From a checkpoint of a small sound classifier.
Data: trained on single notes of musical instruments (NSynth), 184686 training examples.
Rows from block 4, named by matrix and row number. Rows with one number belong to one channel. Each number is 128 + 24 x the weight over its row's rms, rounded and kept within 0 to 255. All counts start at 0. After the name is the row's rms in percent of the matrix's.
# convs0: first width-7 conv, stride 2 (model.blocks.4.convs.0.weight, 288x192x7), inputs 189-191, a 7 kernel for each
# convs1: second width-7 conv (model.blocks.4.convs.1.weight, 288x288x7, transposed), outputs 189-197, a 7 kernel for each
convs0.191 103 [136 131 130 103 159 111 135 126 114 142 127 155 127 149 111 100 120 129 145 110 108]
convs1.191 104 [106 100 149 158 144 157 134  96 143 155 133  86 148 119  87 107  87 106 161 118 119 115  82  95 100 140 135 104 132 150  75 111 143 127 151 116 150 130 122 138 115  93 100 135  83 117 139 120 133 102  98 143 121 165 122 123 122 126  87 180 123 138  81]
convs0.192 103 [113 112 115 131 126 120 114 147 111 152 118  85  73 106 137 137 129 141 152 125 143]
convs1.192 105 [168 119 141  77 125 130 170 139  90 149 126 175 151 113  99 180 146 138 129  97 127 145 109 167 143 182 135  88 114 159 152 150 151  81 153  96 117 174 129 143  96 123 135 113 157 117 130 125 156 159 130 147 141 130 100 109 134 132 133 152 108 179 162]
convs0.193 106 [ 92  74  91 116 133 127 146 149 154 148 123 122 150 117 112  77 169 114 137 143  80]
convs1.193 100 [ 94 160 135 136 170 130 101 105 123 139 107  88  90 206 126 139 110  89 101 125 131 137 133 108 114 107 119 115 124 137  78 152 112 119 119 166  75  91 135 110 162 144 135 152 151 132 150 101 136 182 115 122 138 112 128 108 143 103 140 102 147 117  71]
convs0.194 104 [137  93 123 122 106 168 156  84 129 105 118 188 120 142 166 169  85 154 106 121 130]
convs1.194 103 [108 151 168 120 143 134 155 167 159 142 134  82 136 126  96 135  92 136 144 210 128 125  83 108 134 152 113 136 134 153 116 151 134 115 133 131 156 116 121 118 152  94 161 115 121 143 130 164 106 102 151 129 136 140 102  97 123 119 134 103 119  88 157]
convs0.195 101 [146 145  71 115 141 121 102  88  78 144 140 133 156 116  75 155 140 174 139 120 103]
convs1.195 105 [174 134 117 117 126  84 120 108 149 109 124 138  84 123 116 141 174 124  94 110 146 122 159 130 127 138 102 156 151 172  80 107  88 146 140 154 111  72 108 103 108 138 104 151 111 157 110 148  96 130 125 122 122  94 164 150 110 148  95 113 113 162 117]
convs0.196 097 [119 118 139 195  90 181 136 143 139 108 143 152 144 159 124 117 140 148 122 119 127]
convs1.196 099 [133 126 147 132 144 102 132 170 130 116 132 114 157 136 158 112 122 126 142 151  98  86 117 119 140 123 150 132  72 134 137 139 114 102 142 142 142 117 203 144 131  44 172 108 107 150  89 163 124 127 163 113 142 155 115 149 130 127 128 106 134 126 143]
convs0.197 100 [166 131 103 154 140 119 103 113 111 124 119 142 113 153 122  89 117 131 161 121  87]
convs1.197 097 [125 147 158  89 179  66 140 137 128 163 144 137 137 106 147 129 146 119 131 104 134 124 119  56 152 128 131 143 122 150 128 133 110 109 124 131 109 101 118 128 142 136 159 183 133 129 124 115 125 124 132 143 113 126 130 130 114 165 155 163 123  90 107]
convs0.198 099 [124 143 131  73  97 156  84 105 194 114 147 139 117 132 151  75 152 146 147 134 117]
convs1.198 101 [125 115 147 171 154 110 123 116 160 133  97 121 110 139  99 167 117 164 114 162 150 112 139 112 126 140 113 127 129 124 121 124 103 113 116 122 151 145 117 115 144 153  96 119 100 121 141 116 100 126 142 139 117  83 133 116 128 151 141 103 173  95 113]
convs0.199 103 [111 115 146 157 151 142 154 123 127 108 126 131 115 127 150 141  97 128 165  69 143]
convs1.199 098 [143 147 124 171 102 121  85 135  93 109 165 172 134 150 127 129  94 141 134 148  94  99 109 122 120 104 159  96 156 126 127 139 116 125 154 150 162 141 149 128 112 144 125 141 123 147 121 143 113 120 113 112 128 154 136 130 121 147  70 115 156 137 139]
convs0.200 104 [134 129 118 138  90 177 141 108  77 101 148 166 134 154 104 107 115 179 138 112  94]
convs1.200 102 [120 107 113 156 104 109 116 145  89 106 120 148 121 133 104 147 112 118 116 115 124 163 165 126 119 119 121  85 184 114  97 107 115 125 103 130 102 142 112 145 157 144 115 126 125 116 121 147  97 126 120 132 119 134 172 126 111 132 138 108 136 110 119]
convs0.201 101 [120 149 139 161 112 153 127 145  98 120 170 141 126 153 138 127 126 130 117 130 134]
convs1.201 099 [162 150 128 148 127 121 112 151 123 151  88 122 113 105 135 109 111 112 148  93 164 140 108 142 148 114 135 134 162 119 129 136 115 139 105 138 157 120 163 166 148 169  79 110 165 131 139  96 109 101 155 132 124 110  92 100 104 136 177 137  87 134 124]
convs0.202 095 [139 128 126 147  96 109 147  99 127 163 146 157 138 124 112 132 111 160  84 150  97]
convs1.202 095 [144  99 112 106 113 129 127 151 131 147  85 181  96 136 103 114 145 138 117  92 144 129 160 109 145 125 132 119 167 111 104 159 128 137 128 147 129  87 145 193  94 168 111 141 109 141 133 120 111 122 127  87 120 167  95 138 111  99 128 128 117 121 121]
convs0.203 104 [ 91 171 138 108 146 142 105 156 112 144 158 187 153 108 123 158 114 186 112  95 135]
convs1.203 105 [ 95  97 173 160 137 142 131 164 149 115 101 113  94  86 112 143 115 111 138 134 145  85 171 121 183 152 159  88 154 125 165 134 119 141 115 121 131 131 120 126 153 170 119 139 165 124 138 116 147 100 138 126 149 114 131 165 121 169 100 151  99  46 135]
convs0.204 098 [111 112 160 112 130 120 130 143 130 128  73 126 114 145 158 161  97 107 153 115 175]
convs1.204 094 [112 156 112 155 103 118 104 138  65 145 174 128 105 130 141 173 126 130 118 141 124 122 147 134  94 109 120 127 100 124 119 127 125 110 160 106  99  93 160 130 107 129 132 155 108 102 130  96 134 123 131 125  92 104 152 116 143 155 134  81 105 139 133]
convs0.205 099 [178 105 143 143 137 118 136 107 136 130  75 133 124 130 129 157 144 113 111 112 117]
convs1.205 099 [150 152 135 111 113 111 148 125 152 124 168 115 119 130 157 111 157 104 117 144 136 145 107 139 137 118 152 107 112 143 130 126 150 142 102 149 119 126 123 138 122 185 172 119 129  77 100 121 141 109 129 127 119 151 107 118 147 178 137 172  97  71  92]
convs0.206 099 [ 91 142 153 157  89 126 114 138 124 120 115 126 125 135 113 145 115 147 124 141 114]
convs1.206 100 [133 133 162 127 133  97 118  86 112  97 116 114 173 172 105 144 111  98 129 136 157  75 155 141 100  92 111 125  92 116 116 129 141 166 127 120 158 113 156 131 112  82 108 134 107 108 178 134 152 125 112 127 156  84 156 139 101 109 122 143 162 108 149]
convs0.207 098 [ 99 146 148 109  97 140 156 105 121 146 109 128 176 132  88  72  84 155 108 155 143]
convs1.207 098 [115 135 136  83 131 172 109 111 111  88 129 156 145 143 107 137 147  69 130 105 135 131 121 122 124 120 154 118 123 108 154 107 111  68 147 120  98 145 105 150 127 150 139 137 149 129  71 116 154 134 146 107 113 133 140 137 141 141 115 131 126 160 140]
convs0.208 104 [111 108 124 161 137 109 152  98 155 109 132 113 112 104 165 105 128 139 144 116 126]
convs1.208 109 [107 100 157 119 137 138 109 136 125 130 106 151  73 131 102 168 124  92 112 143  87 132 144 142 117 146 138 139 122 152 116 130 153 128 144 140 116 122 113  99 114 100 103  84 138 136  97 141 165 152 103 146 102 172 118 159 102 113 138 136 178 158 134]
convs0.209 096 [146 120 157 119 119  97 186  96 111 125 102 135 147 158 109 124 106  84 157 128 112]
convs1.209 098 [159  94 153 155 130 120 111 132 107 142  85 117 175 116 119 104 159 158 110 126 106 119 109 176  96 113 106  97  79 167 129  88 113 124 177 162 117 138  86 101 135 136  99 124 119 152 160 172  85 160  82 123  75 175 126 149 140  83 130 113 171 173 101]
convs0.210 103 [174 155  99  89 153 136 125 109 110 126 139 125 140 144  83 124 124  85 128 121 137]
convs1.210 102 [160 142 141 145 143 105 103 140  93 126 109 105 111 158 115  91 150 101 127 184 119 115 141 136  94 111 125 162 108  92 127 125 156 145 133 148 161  91 116  85 117 118 138 134 116 139 121 113  95 118 118 121 134 178 145  96 128 156 106  92 147 131 160]
convs0.211 101 [127 132 125  99 101 126 147 146 103 131  91 109 161 114 146 117 165 125 123 140 108]
convs1.211 099 [153  98 136 121 120 131 123 113 100 114 125 178 147 158 174 149  75 110 134 128 124  93 125 105  99 145 146 132 103  82 123 161 117 159 143 119  84 113 162 123 131 137 139  81 137 135 112 159 134 126 117 123 154 115 104 131 140 163 123 160 125 110 101]
convs0.212 099 [151 117 136 143 151 130  94 155 141 144 140 139 105 149 109 179 165 116 114 137 142]
convs1.212 098 [110 165 151 143  98 145 100 138 127 107 162 132 103 104 125 123 158 173 108 112 105 119 159 153 107 114 140 109 130  97 121 116 158  97 113 149 118  92 103 124 126 154  93 107 122 127 134 128 157  92 133 112 122 129 112 113 123 115 143 147 171 101 119]
convs0.213 096 [173 103 131 119 122 142 122 116 152 124 154 122  98  99 124 115 138  97 140 131 104]
convs1.213 098 [108 154 131 146 128 122 137 164 142 143 103 136 109  86 116 120 149 125 118 142  81 107 141 156 118 124  52 106 133  92 109 149 188 130  81  81 142 138 126 101  81 124 158 136 112  96 139 128 138 132 101 135 156 187  95 112 121 130  89 112 135  82 150]
convs0.214 101 [ 92 106 126 128 115 156 192 162  86 166 124 140 131 174 154 126  97 144 148 123  97]
convs1.214 098 [112 176 113 101 139 150 113 111 128 113 125 156 112 147 138 146  92 100 136  68  88  98  85  99 103 124 128 121 120 128 102 112 108 122 181 157 134 116 136 143 145 117  96 142 117 147 116 168 117 118 136 140 133 154  91 113 127 171 142 120 169  95 107]
convs0.215 098 [129 124  90  99 107 139 112 159  79 131  96 115 104 121 133 133  98 159 142 100 134]
convs1.215 104 [111 151 162 125 146 112 111 139 111 150 161 177  79  99 113 129 122 159 132 155 110 151 118 129 146 121 144 150 128 141  95 126 125  95 114 120 137 171 148 118 137 150 111 151 149 123 121 146 192 117 107 126 122 133 154  90 172 167 162  87 130 106  95]
convs0.216 099 [128 108 116 152 101 135 136 153  92 122 153 102 101  99 109 116 136 163 161 146 155]
convs1.216 097 [152 153 153 140 144 153 115 153  75 125 165 113 148 143 113 118 122 115 124 167 122 111 123 104 159 141 107 128 142 139 147 118  97 129  81 150 122 109 114 149 123 143 116 145 154 133 114 113 111 177  95 118 103 116 174 125 159 175 150 140 125 103 115]
convs0.217 101 [132 119 134 105 161 118 104 178 132 123 151 146 105 126 131 127 106 146 144 144  91]
convs1.217 099 [156 133 102 129 113 134 129 162 148 104 103 130 152 130 167 179 133 113 137 151  84 162 137 142 150 160 123  89 102 141  93 122 204  67 170 129 108  76  98 107 137 119 123 171 141 139 128 154 109 121 120 128 146 124 125 126  90 139 192 134 112 141  87]
convs0.218 107 [111  95 142 110 126 149 138 157 130 107 152 145 134 121 135 137 112 124 146 100  75]
convs1.218 110 [135  83  83 130 171 103 137 115 139 126 130 118 146 147 129 131 123 117 140 105 142 144 141  97 129 156 141 126 111 104 104 127 122 132 141  64 112 123 125 169 164 144  91 118 135 129 131 162 137 171 152 108 168 109 122 101 166 130 121 111 108 156  91]
convs0.219 100 [132  80  99 111 115 129 146  59 114 129 121 169 101 155 135 123 103 119 129 155 139]
convs1.219 101 [109 136 120  89 129 143 156 149 106 132 136 145 156 116 163 155 122 153 126 110  89 125 123 141 118 156  96 141  99 142 133 120  84 131 146  93  68 146 104 135 175 139  98  95 126 119 164 162 112 114 119  75 121 132 112 168 168 107 128 119 131 140 118]
convs0.220 100 [167 136 145 145 123 127 124 116 129 139 170 146 128  77 111  74 117 152 156 144 134]
convs1.220 103 [113 123 123 121 132  98 137 100  92 153 169 153 102 178  45 147 137 164 168 128 146 144 151 126 150 156 133 140 134  90 106 136 163 144 115 115  86 146 108 137 145 169 105 109 144 143 113 103 124 146 149 108  82 131 144 105 105 145 119  98 121 160 127]
convs0.221 101 [111 131 159 143 146 118 137 119  83 127 153 174 127 119 171 109 117  97  86 124  95]
convs1.221 100 [122 142 133 133 127 132 119 148 135 128  62 140 165 161 144 111  75 113 151 121 152  83 167 173 150  88 102 132  99 128 145 183 124 149 124 112 124 159 118 111 105 101 118 110  93 141 149 161 141 120  94 133 140 138 129 103 130 116 130 109 107  99 141]
convs0.222 093 [134 138 125 138 132  98 132 130 105 147 139 183 153 115 131 171  97  94 121 155 157]
convs1.222 098 [123 107 113 125 120 129 117 118 122 108 111 129  94 131 138 142 154 106  88 140 139  96 108 150 120 130 160 133 111 128 139 168 152 135 157 101 127  98 144 134 119 145 128 130 141 142 164 150 102 186  71 137 135 130 145 132 115 110 129 146 157  71 131]
convs0.223 096 [128 129 162 145 110 145  89 188 128 113 150 120 142 111 147 135 160 143 162 165 116]
convs1.223 096 [170 168 111 125 122 127 144 118 120 115 109 153 125 100 103 112 105 124 130 125 115  98 148  62 144 167  94 136 151 159 112 131 133 108 128 143 147 150 124 128 110 114 113 109 132 115 114 144 139 121 153 126 148  97 101 111  95 105 133 139 131 137 168]
convs0.224 100 [142  83 128 116 107 158 106 101  76 113 117 121 146 164 123 164 109 115 148 112 174]
convs1.224 099 [132 155 163 133 134 120 108  96 170 157 113 125 181 136 149 149 123 139 114 119 142 128 115 128 143 142 124 102 129 100 116 153 117 119 164 150 173 115 112 137 122  65 111 141 108 104 127  96 127 163 140 149 112 139 111 164 107 129 130 123 122 151 120]
convs0.225 097 [142  91  79  96  92 162 181 179 139 131 169 132 160  74 137 160 109  65 124 144 138]
convs1.225 094 [115 123 124 140 141 143 141 107 151 117 152 124 158 137 171 151 134 113 138  67 101 162 141 133 115 104 103 162 146 125 100 121 173 175 163 115 151 114 146 120  81 106 129 120 155  65 169  90 149 127 115  98  92 122 133 163 111 141 139 138 135 129 131]
convs0.226 098 [120 130 123 153 150 108 121 111 136 117  99 106 151 119  94 158 105 115 150 116 168]
convs1.226 096 [152 104  90 184 116 143 148 113 109  80 150 192 125 113 127 126 125 148 122 142 163 180 128 122 126 141 113 142 137 162 164 125 146 135 160 108 115  96  92 185 117 148 112 143 127 152 103 145 127 156  97 127 145 138 143 131 149 149 189 124 137 103 105]
convs0.227 103 [123 135  98 145 154 130 110 135 106 125 106 141  89 138 107  76 154 160 166 106 145]
convs1.227 101 [155 122 127  93 141 126  82 156  92 109  88 117 158 123 125 151 129 146 136 113 144 139 107 129 127 116 132 110 130 110 139 109 116 104 143 145 101 133 123 132 172 146  99 106 117 147 119 150 103 108 144 148  95  96 138 137  74 149 109 133 124 135 125]
convs0.228 098 [142 121 131 116 135 123 137 130 105 155 154 115 102 104 151 128 152 155 142 125 165]
convs1.228 099 [ 89 147 122  99 124 115 137 126 106 162 127 167 168 120 134 121 104  84 200 141 130 122 129 132 108 143 109 132 156 118 138 153 117 139 101 150 125 100 112 126  88 174 113 116 132 196 115 100 134 132 133 173 134  92 146 125 154 101 144 101 100 166 142]
convs0.229 101 [117 152 170 121 158  93 102 128  80 151 103 131 177 120 140 115 120 151 120 132 165]
convs1.229 108 [119 156 154 134 165  97 101  91  86 117 159 108 144 188 151  81 118  87 147 154 147 119 124  73 152 151 161 125 137 162 133 128 114 109 117 171 133 172 154 113 123 106  71 156  92 125 128 147 114 128 146  75 129 139 118 125  97 142 108  82  98 161 125]
convs0.230 101 [114 139 111 145 143 124 163 130 131 127 110 169 138 140 146 155  91  99 178 129 111]
convs1.230 102 [109 133 153 112 151 132 143 139 134 125 127  73 147 145  78 126 142 153 141 143 160 142 138 141 165  80 110 113  93 134 139 109 145 136  95 135 109 159 126 115 151  95  99 123 115 126 156 154 134 158  92  92 146 150 103 163  90 148 175  99 148 128 124]
convs0.231 101 [141 112 113 112 127 110 147 128 105 101 104 108 137 119 143 125 118  96 154 154 150]
convs1.231 109 [115 102 148 149  96 111 135 127 124 155  96 152 171 164 116 113 176 137  90 127 117  86 121 152 126 140 128 113 131 167 116 107 133  99 121 127 125 173 162 162 143 100 160 111 111 114 133 175 123 109 124 119  84 118  97 140 134 125 120 117 119 128 190]
convs0.232 103 [141 114 135 151 153 141 126 112 126 161 176 145  85 114  51 142 145 140 139 135 119]
convs1.232 101 [ 99 102 139 159 130 133 114  80 129 101  99 125 107 135 153 141 121 158 131 103 178 139 136 141 129 126 136 123 120 121 123 149 105 109 127 124  95 162 110 125  91  96 129 154 138  99 116 130 184  89 128 103 153 166 122  90 118 110 143 138 148 125 100]
convs0.233 098 [153 106 112 115 158 156 141 130 151 119 165 115 114 125 136 100 121 111 122 116 120]
convs1.233 099 [152 116 109 152 112 119 123 110  94 113  69 141 121 145 118 161 155 142  44 185 133 154 144 156 188 134  95 150  70 117 138 140 151 127 134 143 103 113 101 178 170  88 129 170  95  93 150 150 126 163 114 151  96 135 153 135 121 150 215 155 137  92  97]
convs0.234 098 [118 126 115 112 137 115 171 137 127  98 114 119 137 103  97 144 143 161 114 111 112]
convs1.234 098 [124 134 148 107 117 101 162 117 119 147 150 158 113 102  91 107 109 164  92 172 110 116 125 132 126 149  81 141 129 144 130  98 127 146 135 144 177 150 118 124 137 130 127 126 128 133 130 123 100 122  96 167  91 128 134 114 126 102 121 111 115 141  91]
convs0.235 098 [123 138 118  93 152 133 177 136 150  84  92 186 133 107 147 134 109 132 119 115  96]
convs1.235 099 [ 87 137 137 117 110 135 142 170 143 100  74 123 113 140 136 165 116  97 109 122 121 107 120 121 115 141  88 122  90 106 134 123 168 130  89 124 118 132 148 150  93 106 128 133 146 129 149 142  84 129 155 112 127 107 125 117 158 157  92 120 127 149 145]
convs0.236 098 [121 122 107 122 127 143 118 129 161 145  91 142 118 111 130 137 145 132 160 162 113]
convs1.236 099 [110 113 153 137 150 123 130 152 128 140 139 132  62 102  81 109 162 134 125 127 109 133 126 108 121 115 142 128 159 139 130 171 155 120 132 115  86 111 154 112 169 163 136 139 146 133 127 136  90 114 179 143 141 118 143 129 134 139 193  81 180 114 115]
convs0.237 100 [154  84 139 144 144 110 144 151 144 165 146 109 108 140 126 137 128 128  91 131 106]
convs1.237 101 [120 118 148 152  90 144 120 160  95 158 116 122  88 153 104 162 147 136 109 142 101 148 141 130 111 169 148 143 132 113 175  83 147 139 149 109 158  96 121  73 169 121 123 129 139 135 151 153 128 181 139 116  94 131 106 135 125  86 186 144 103 130 115]
convs0.238 099 [113 128 126 140 117 145 142 171  88 104 144 134 112 119 170 147 140 158 126 145 114]
convs1.238 099 [146 153 145 110 108 128  95 110 160 124 139 145 103 151  96  96 152 167 109  91 135 138 146  73 132 154  84  89 119 169 128 150 169 161 129 132 148 175  88 156 106  84  90 146 163 138 105 142 130  90 143  94 133 108 107 114 119 123 104 126 130 135 137]
convs0.239 101 [142 118 129  85 144 147 152 140  85 146 113 123 127 111 141 100 132 135 153  93 127]
convs1.239 099 [124 126  91 168 154 126 123 116 144  92 126 168 116 135 130 152 131 111 120 150  85 126 147 109 149 117 117 113 113 128 127 125 159 139 112 160 124 179 146 203  94 137 110  84 173 159 111 175  85 134  95  99 180 141 146 131  92 148 147 154 123 100  81]
convs0.240 102 [132 127  66 135 127 157 111  79  78 130 120 157 147 148  82 104 175 179 132 147 129]
convs1.240 099 [108 106 180 117 131 146 104 140 129  87 141 105 153 156 146  69 128 136 112 155 119  99 137  94 143 125 130 145 132 120 134 133 132 116  96 187 151 149 100 127 108  96 110 154 147 151  95  99 119 148 107 122  84 148 107 168 149  98 129 142 128 112 114]
convs0.241 104 [116 110 121 164 116 113 121 120  58 105 159 121 107 196 134 144  86 149 127 126 137]
convs1.241 101 [ 96 143 117 103 136 165 188 119 151 119 105 178 140  91 158 128 127 104 112 113  90 130 116 127 102 151 123 134 141 136 127 115 104 145 139 145 149 123 148  98 158  69 127 140 116 188 118 102 168  95 114 113 108 160 107 144 157 139 168 121 151 140 175]
convs0.242 102 [137 147 105 115 155 134 139 147  88  73 145 157 160 114  89 144 175 163 130 117 104]
convs1.242 098 [105 152 140 116 108 115 120 156 124 143 143 108 181 140 108 130 126 120 144 135 118 151 136 148 142 152 105 121 159 132 111 141 142 144 138 145 121 106 112 128 129 167 126 189  86 102 127 142 133 152 125 100 157 122 142  87 107 174 161 131 128 108 138]
convs0.243 098 [140 138 138 174 157 165 156 131 114 120 146 177 110 154 126 120 146 116 115 205 103]
convs1.243 105 [146 155 144 130 133  83 128 156 112 182 155 123  94 101 107 136 144 136 113 117 123 113 145 163 114 113 114 135 135 114  69 102 110 110 148 173 159 128 117 113 113  92  82 149  75 135 116 105 134 137  81 147 122 133 152 147  69 108 138 124 136 169 149]
convs0.244 101 [ 79 153 145 128 119 107  99 101 120 161  89  94 114 145 160 126 128 110 127 163 140]
convs1.244 100 [139 134 102 112 122 120 128 175 145 134 118 101 150 147 125 121 130  89 117 135 118 130 144 124 161 133 112 118 115 149 121 144 122 128 141  95 105 121 132 135  93  99  55 104 137 129 100 109 159  97  83  77 155 106 151 118 117 141 169  77 175  88 135]
convs0.245 099 [127 117 116 118 132 128  86  98 101 109 130 130 107 117  93  94 108 145 114 154 140]
convs1.245 100 [114 139 123 115 141 151 146 137 177 146 116 131 122 124  94 143 128 149 153 110 170 133 114 112 135 140 115 126 161 157 123 107 151 101 126  92  97 146 142 150 115 134  71 169 159 101 128 149 149 102 156 135 145  95 144 135  82 114 110 158 102 113 107]
convs0.246 106 [141 128 100 129  93 148 124 170 138 116 126 141  90 111  95 117 139 127 124 135 106]
convs1.246 105 [165 162 122 131 100 119 118 124  95 163 147 146 107 129 175 152 121 147 100 114 144 147 166 169 118 138 149 128 142 148  95 119 120 119 153 153 100 132 127 146 115 135 135 108 120 164 117 124 109 112 141 134 126 107 145 135 104 141 107 115 133 116 111]
convs0.247 100 [103  87 147 110 126 124 145 175  95 113  89 149 127 134 102 122 100 140 155 135 145]
convs1.247 100 [105 147 152 123 104 113 124  92 118 123 122 131 115 137 109 166 148 102 117 156 105 150 117 170 191 109  81  51 121 148 108 172 124 156 150 132 157 127 104 159 121  71 123 139 133  93 152 118 176 106 147  86 144 105 136 129 154 152 141 132 133  93 123]
convs0.248 099 [ 90 145 164 106 139 158 128 102  94 161 167 131 114 124 115 124 147 104  91 102 162]
convs1.248 101 [137 186 105 116 125 116 136 133 150  78 108 121 158  80 138 153 130  88 117 125 146 100 134  77 113 145 155 144  82 158 122 103 173 181 113  88 100 135 156 151 158 126 118 134 116 124 116 105 125 118 147 138 167  64 141 132 102 108 180  99 158 144 151]
convs0.249 101 [ 90 149  89 101 151 124  94 145 159 115 121 120 117 105 127 137 160 118 108 147  87]
convs1.249 095 [131  97 187 111 105 120 140 128 136 137 160 127  97 130 122 104 158 104  88 112 113  79  95 124 104 135 153 134 124 140  98 155 116  92 104 145 124  94 168 150 117 113 151 144 149 127 119 134 102 108  61 124 126 103 118 143 111 179 105 131 131 130 132]
convs0.250 095 [128 114 155 116 144 110 163  98 137 124 111 128 144 102 116 102 128 134 115 158  87]
convs1.250 095 [149 153 109 117 119 129 165 157 113 137 112 147 151 130 107 146  96 103 123 144 122 113 169 170 161  90 123 121 141  91 107 120 135 158 149  92 130 128 125 130 144 139 106 103 131 140 142 140  95 130 142  97 143 158  93 156 127 156 111 164 165 154  90]
convs0.251 096 [139  99 144 109 156 118 149 115 170 143 127  90 142 111 142 120 127 150 180 138  92]
convs1.251 094 [135 147 149 158 126 128  97  99 147 129 127 127 195 117 111 109 138 155 202 162  79  96 114 124 122 165 171 168 147 134 103 149 112 142 142  94 106 121 139 125 117 151 116 126 147 125 130 114 179 129 112 100 101 122 129 131 159 148 116 113 138 121 124]
convs0.252 097 [124 124 108 131 128 144 131 133 105 153 129 121 141  81 130  95 113 140 156 100  95]
convs1.252 096 [111 125 164 132  90 136 114 122 123 126  71 155 147 131 117 129 124 163 126 119 125 137 140  92 134  99 116 129 117 139 116 131 131 126 130 131 158 111 130 158 128 150 136 115 123 122 118 166  98 116 132 164 132 125  96 142 146 174 128 170 162 101 124]
convs0.253 104 [112  79 173 134 148 117 116 118 106 152 153  95 134 103 109 108 127 114 176 153 138]
convs1.253 096 [158 144 140 118 133 125 117 133 111 111 150 137 107 145 111 147 122 130 126 123  85 116 163 156 100  86 113 124 158 154  85 133 146 140 133 148 156 130 117 123 122 115 127 161 149 129  68 137 123 101 120 133  87  75 129 108 131  74 141 160 161 120 109]
convs0.254 102 [128 174 129 120  95 120 168 152 134 112 124 160 149 111  92  83  86 175 202 118 103]
convs1.254 107 [146 121 111 111 135 117 107 156 139  64 145 144 134 108 118 120 174 122 146 140 138 125 167 120 129 103 133 133 117 143 165 147 151 102 123 109 105 143 123 139 136 123 141 100 138 125 102 131 159 109 121 137 121 143 120 128 125 176 151 121  90 171 132]
convs0.255 099 [122 102 119 179 117 157  85 129 121 119 106 142  80 110 134 171 143 120  88 162 138]
convs1.255 098 [154 128 117 120 106 130 143 118 168  91 116 103 107 151 147 123 151 117 109 126 138 139 134 114 100 150 105 136 142 135 173 115 113 118 138 154 126 147 137 127 132  98 150 109 142 120 127 130 115 121 125 131 132 116 123 109 130 119 152 148 123  89 148]
convs0.256 096 [112 115 181 135 169 109 126 219 101 135 111 102 144 126 126 104 164 158 114 133 117]
convs1.256 102 [132 142  91 176 151 139 106 150  94 181 107 157 125  95  84 135 101 122 126 128 136 118 119 135 106 111 107 133  61 126 129 112 126 122 117 100 128 114 131 123 143 151 143  82 125 108 130 149 134 113 135  79 145 148 149 169 104  98  89 137 148  96 127]
convs0.257 097 [ 99 146 142 138 134 164 108 129 142 156  96 127 160 115 106 128  94 114 113 156 135]
convs1.257 097 [169 122 116 123 122 143 116 106 117 142 139 136 116 110  89  91 131 111 166 107  99 122 162 147 116 102 143 144 116 131 117 131 166 101 163 128 147 104  94 113 168 156 165 172 130 160 151 121 127  72 114 135 148 101 131 129 118 147 118 120 135 148 128]
convs0.258 099 [119 146 153 111 143 117 116 129 119 131 152 128 172 118 139  41 113 200 146 112 135]
convs1.258 099 [107 102 144 106  91 118 118 136 146 119 156 150 152 117  90 193 162 192 115 139  99 117  73 114 163 131  98 147 150 159 159 169 126 142 116 159  88 129  95 132 178 143  95 140 166 141 148 139 152 144 141 133 136  93  86 117 149 119 103 146 128 161 144]
convs0.259 100 [105 155  93 134  95 146 145 139  95 116 150 121 167 127 136 122 172 113 133 129 130]
convs1.259 105 [146 117 125  87 160  90 119 142 127 135 126 111 101 142 111 137 105 168 123 120 110 139 150 134 186 174 108  95 158  80 132 125 161 117 142 133 108 138 128 157 161  99 111 125 109 145 127 118 130 140 115 141 145 111 109 128 132 122 104 154 144 167  94]
convs0.260 100 [101 124 116 110 158 168 158 178 183 110  93 133 141 118 128  67  86 124 124 134 119]
convs1.260 104 [121 137 155 128 136 128 118 131 132 142  99 132  88 123 161 112 142 102 155 131 122 101 136  99 130 127 100 108  96 153 129 116 138 150 102  84  99 143 126 153 167 145 128 153 132 119 110 126 120 153 148 176 116 114  86  99 127 138 146 132 122  87 123]
convs0.261 102 [144 117  82 134 137 157 164  97 128 144 148 151 133 104 104 136 156 124 115 148 164]
convs1.261 099 [164  96 148  91 137 128 125 153 126 175 128  92 149 122 126 138 110 149 143 128  69 126  99  83 154 163 120 152 157 130 138 118 124 154 124 112 165 118 133 135 135 154 124  88 192 118 108 111 130 104  90 136 124 144 121 154 142 103 137 132 124 138 114]
convs0.262 097 [ 83 143 152 108 153 145 167 149 108 153 190  99 139  88 136 127 107 149  90  99 139]
convs1.262 094 [120 111 125 128 154 160 107 126 123 109 132 110 192 199  89 127 103 162 112 144 117 143 104 130 108 132 112 110 112 139 151 132 117 133 150  96 144 152 115 159 149 121 101 119  93 148 193 147 152  97 124 156 167 115 161 119 158 150 137 135 105 114 129]
convs0.263 098 [145 153 104 101 136 132 122 146 119 125 129  98 101 137 152 134 167 190 137 159 127]
convs1.263 099 [125 140 128 156 138 116 101 111 156  96 141 151 127 139 116  85 140 125  87 121 174 166 133 105 171 142 137 122 103 131 110 119 149 119 171 138 132 141 143 169  84 143  92 179 125 150 141 112 127 114 123 107 115 130 127 126 174 143 153 141 128 122 130]
convs0.264 097 [147 100 129 122 121 123 162 101 125 138 142 169 110  87 154 104 109 177 135 116 106]
convs1.264 097 [155 128 151 120 105 148 149 142 133 155 164  71 102 151 128 154 161 103 124  98 138 151 104 145 132 143 139 122 125  98 127 153 185 118 182  87 149 130 130  84 133 139  96 154 138 157 131  82  94  87  85  91 136 151 188 119 151  61 100 144 130 112 131]
convs0.265 103 [141 150 113  72 121 118 139 130 116 112 117 145 121 164 153 123 120 130 152 122  88]
convs1.265 097 [120 146 179 117 160 127 137  74 118  81 123 135 152 125 129 132 155 127 124 103 120  97 163  85 141 106 162 153 120 104 161 125 172 153 130 126 103 130 154 128 133 140  93 145 121 116 163 118 154 123 116 132 128 114 144 166 132 120  91 175 122 116 156]
convs0.266 097 [184 141 151 132 108 142 119 156 164  82 145 120 138 128 107 127 128 140 148 146 137]
convs1.266 097 [127 127 124 137 139 123 119 114 141  84 135 127 118  99 124 101 130 158 121  80 166 111 105 128 143 149 124 115 151 115 119 118 129 154 113 162 137 169 107 118 113 126 122 131  85 184 138 126 109 143  78 132 117 117 147 110 114 137 122 131 128 107 122]
convs0.267 095 [144 106 118 129 111 109 143 119  90  97 122 151 127 123 140 127 107 129  70 126 156]
convs1.267 096 [144 161 106 146 153 125 138 116 133  88 173 100  93 125 133 121 136 124 108 158 148 143 112  85 122 161 125 115 151 100  80 142 117 158 150 121 129 156  97 121 136 137 106  83 147 150 105 149 156 110 129 124  67 148 136 134 132 152 145 135 134 145 144]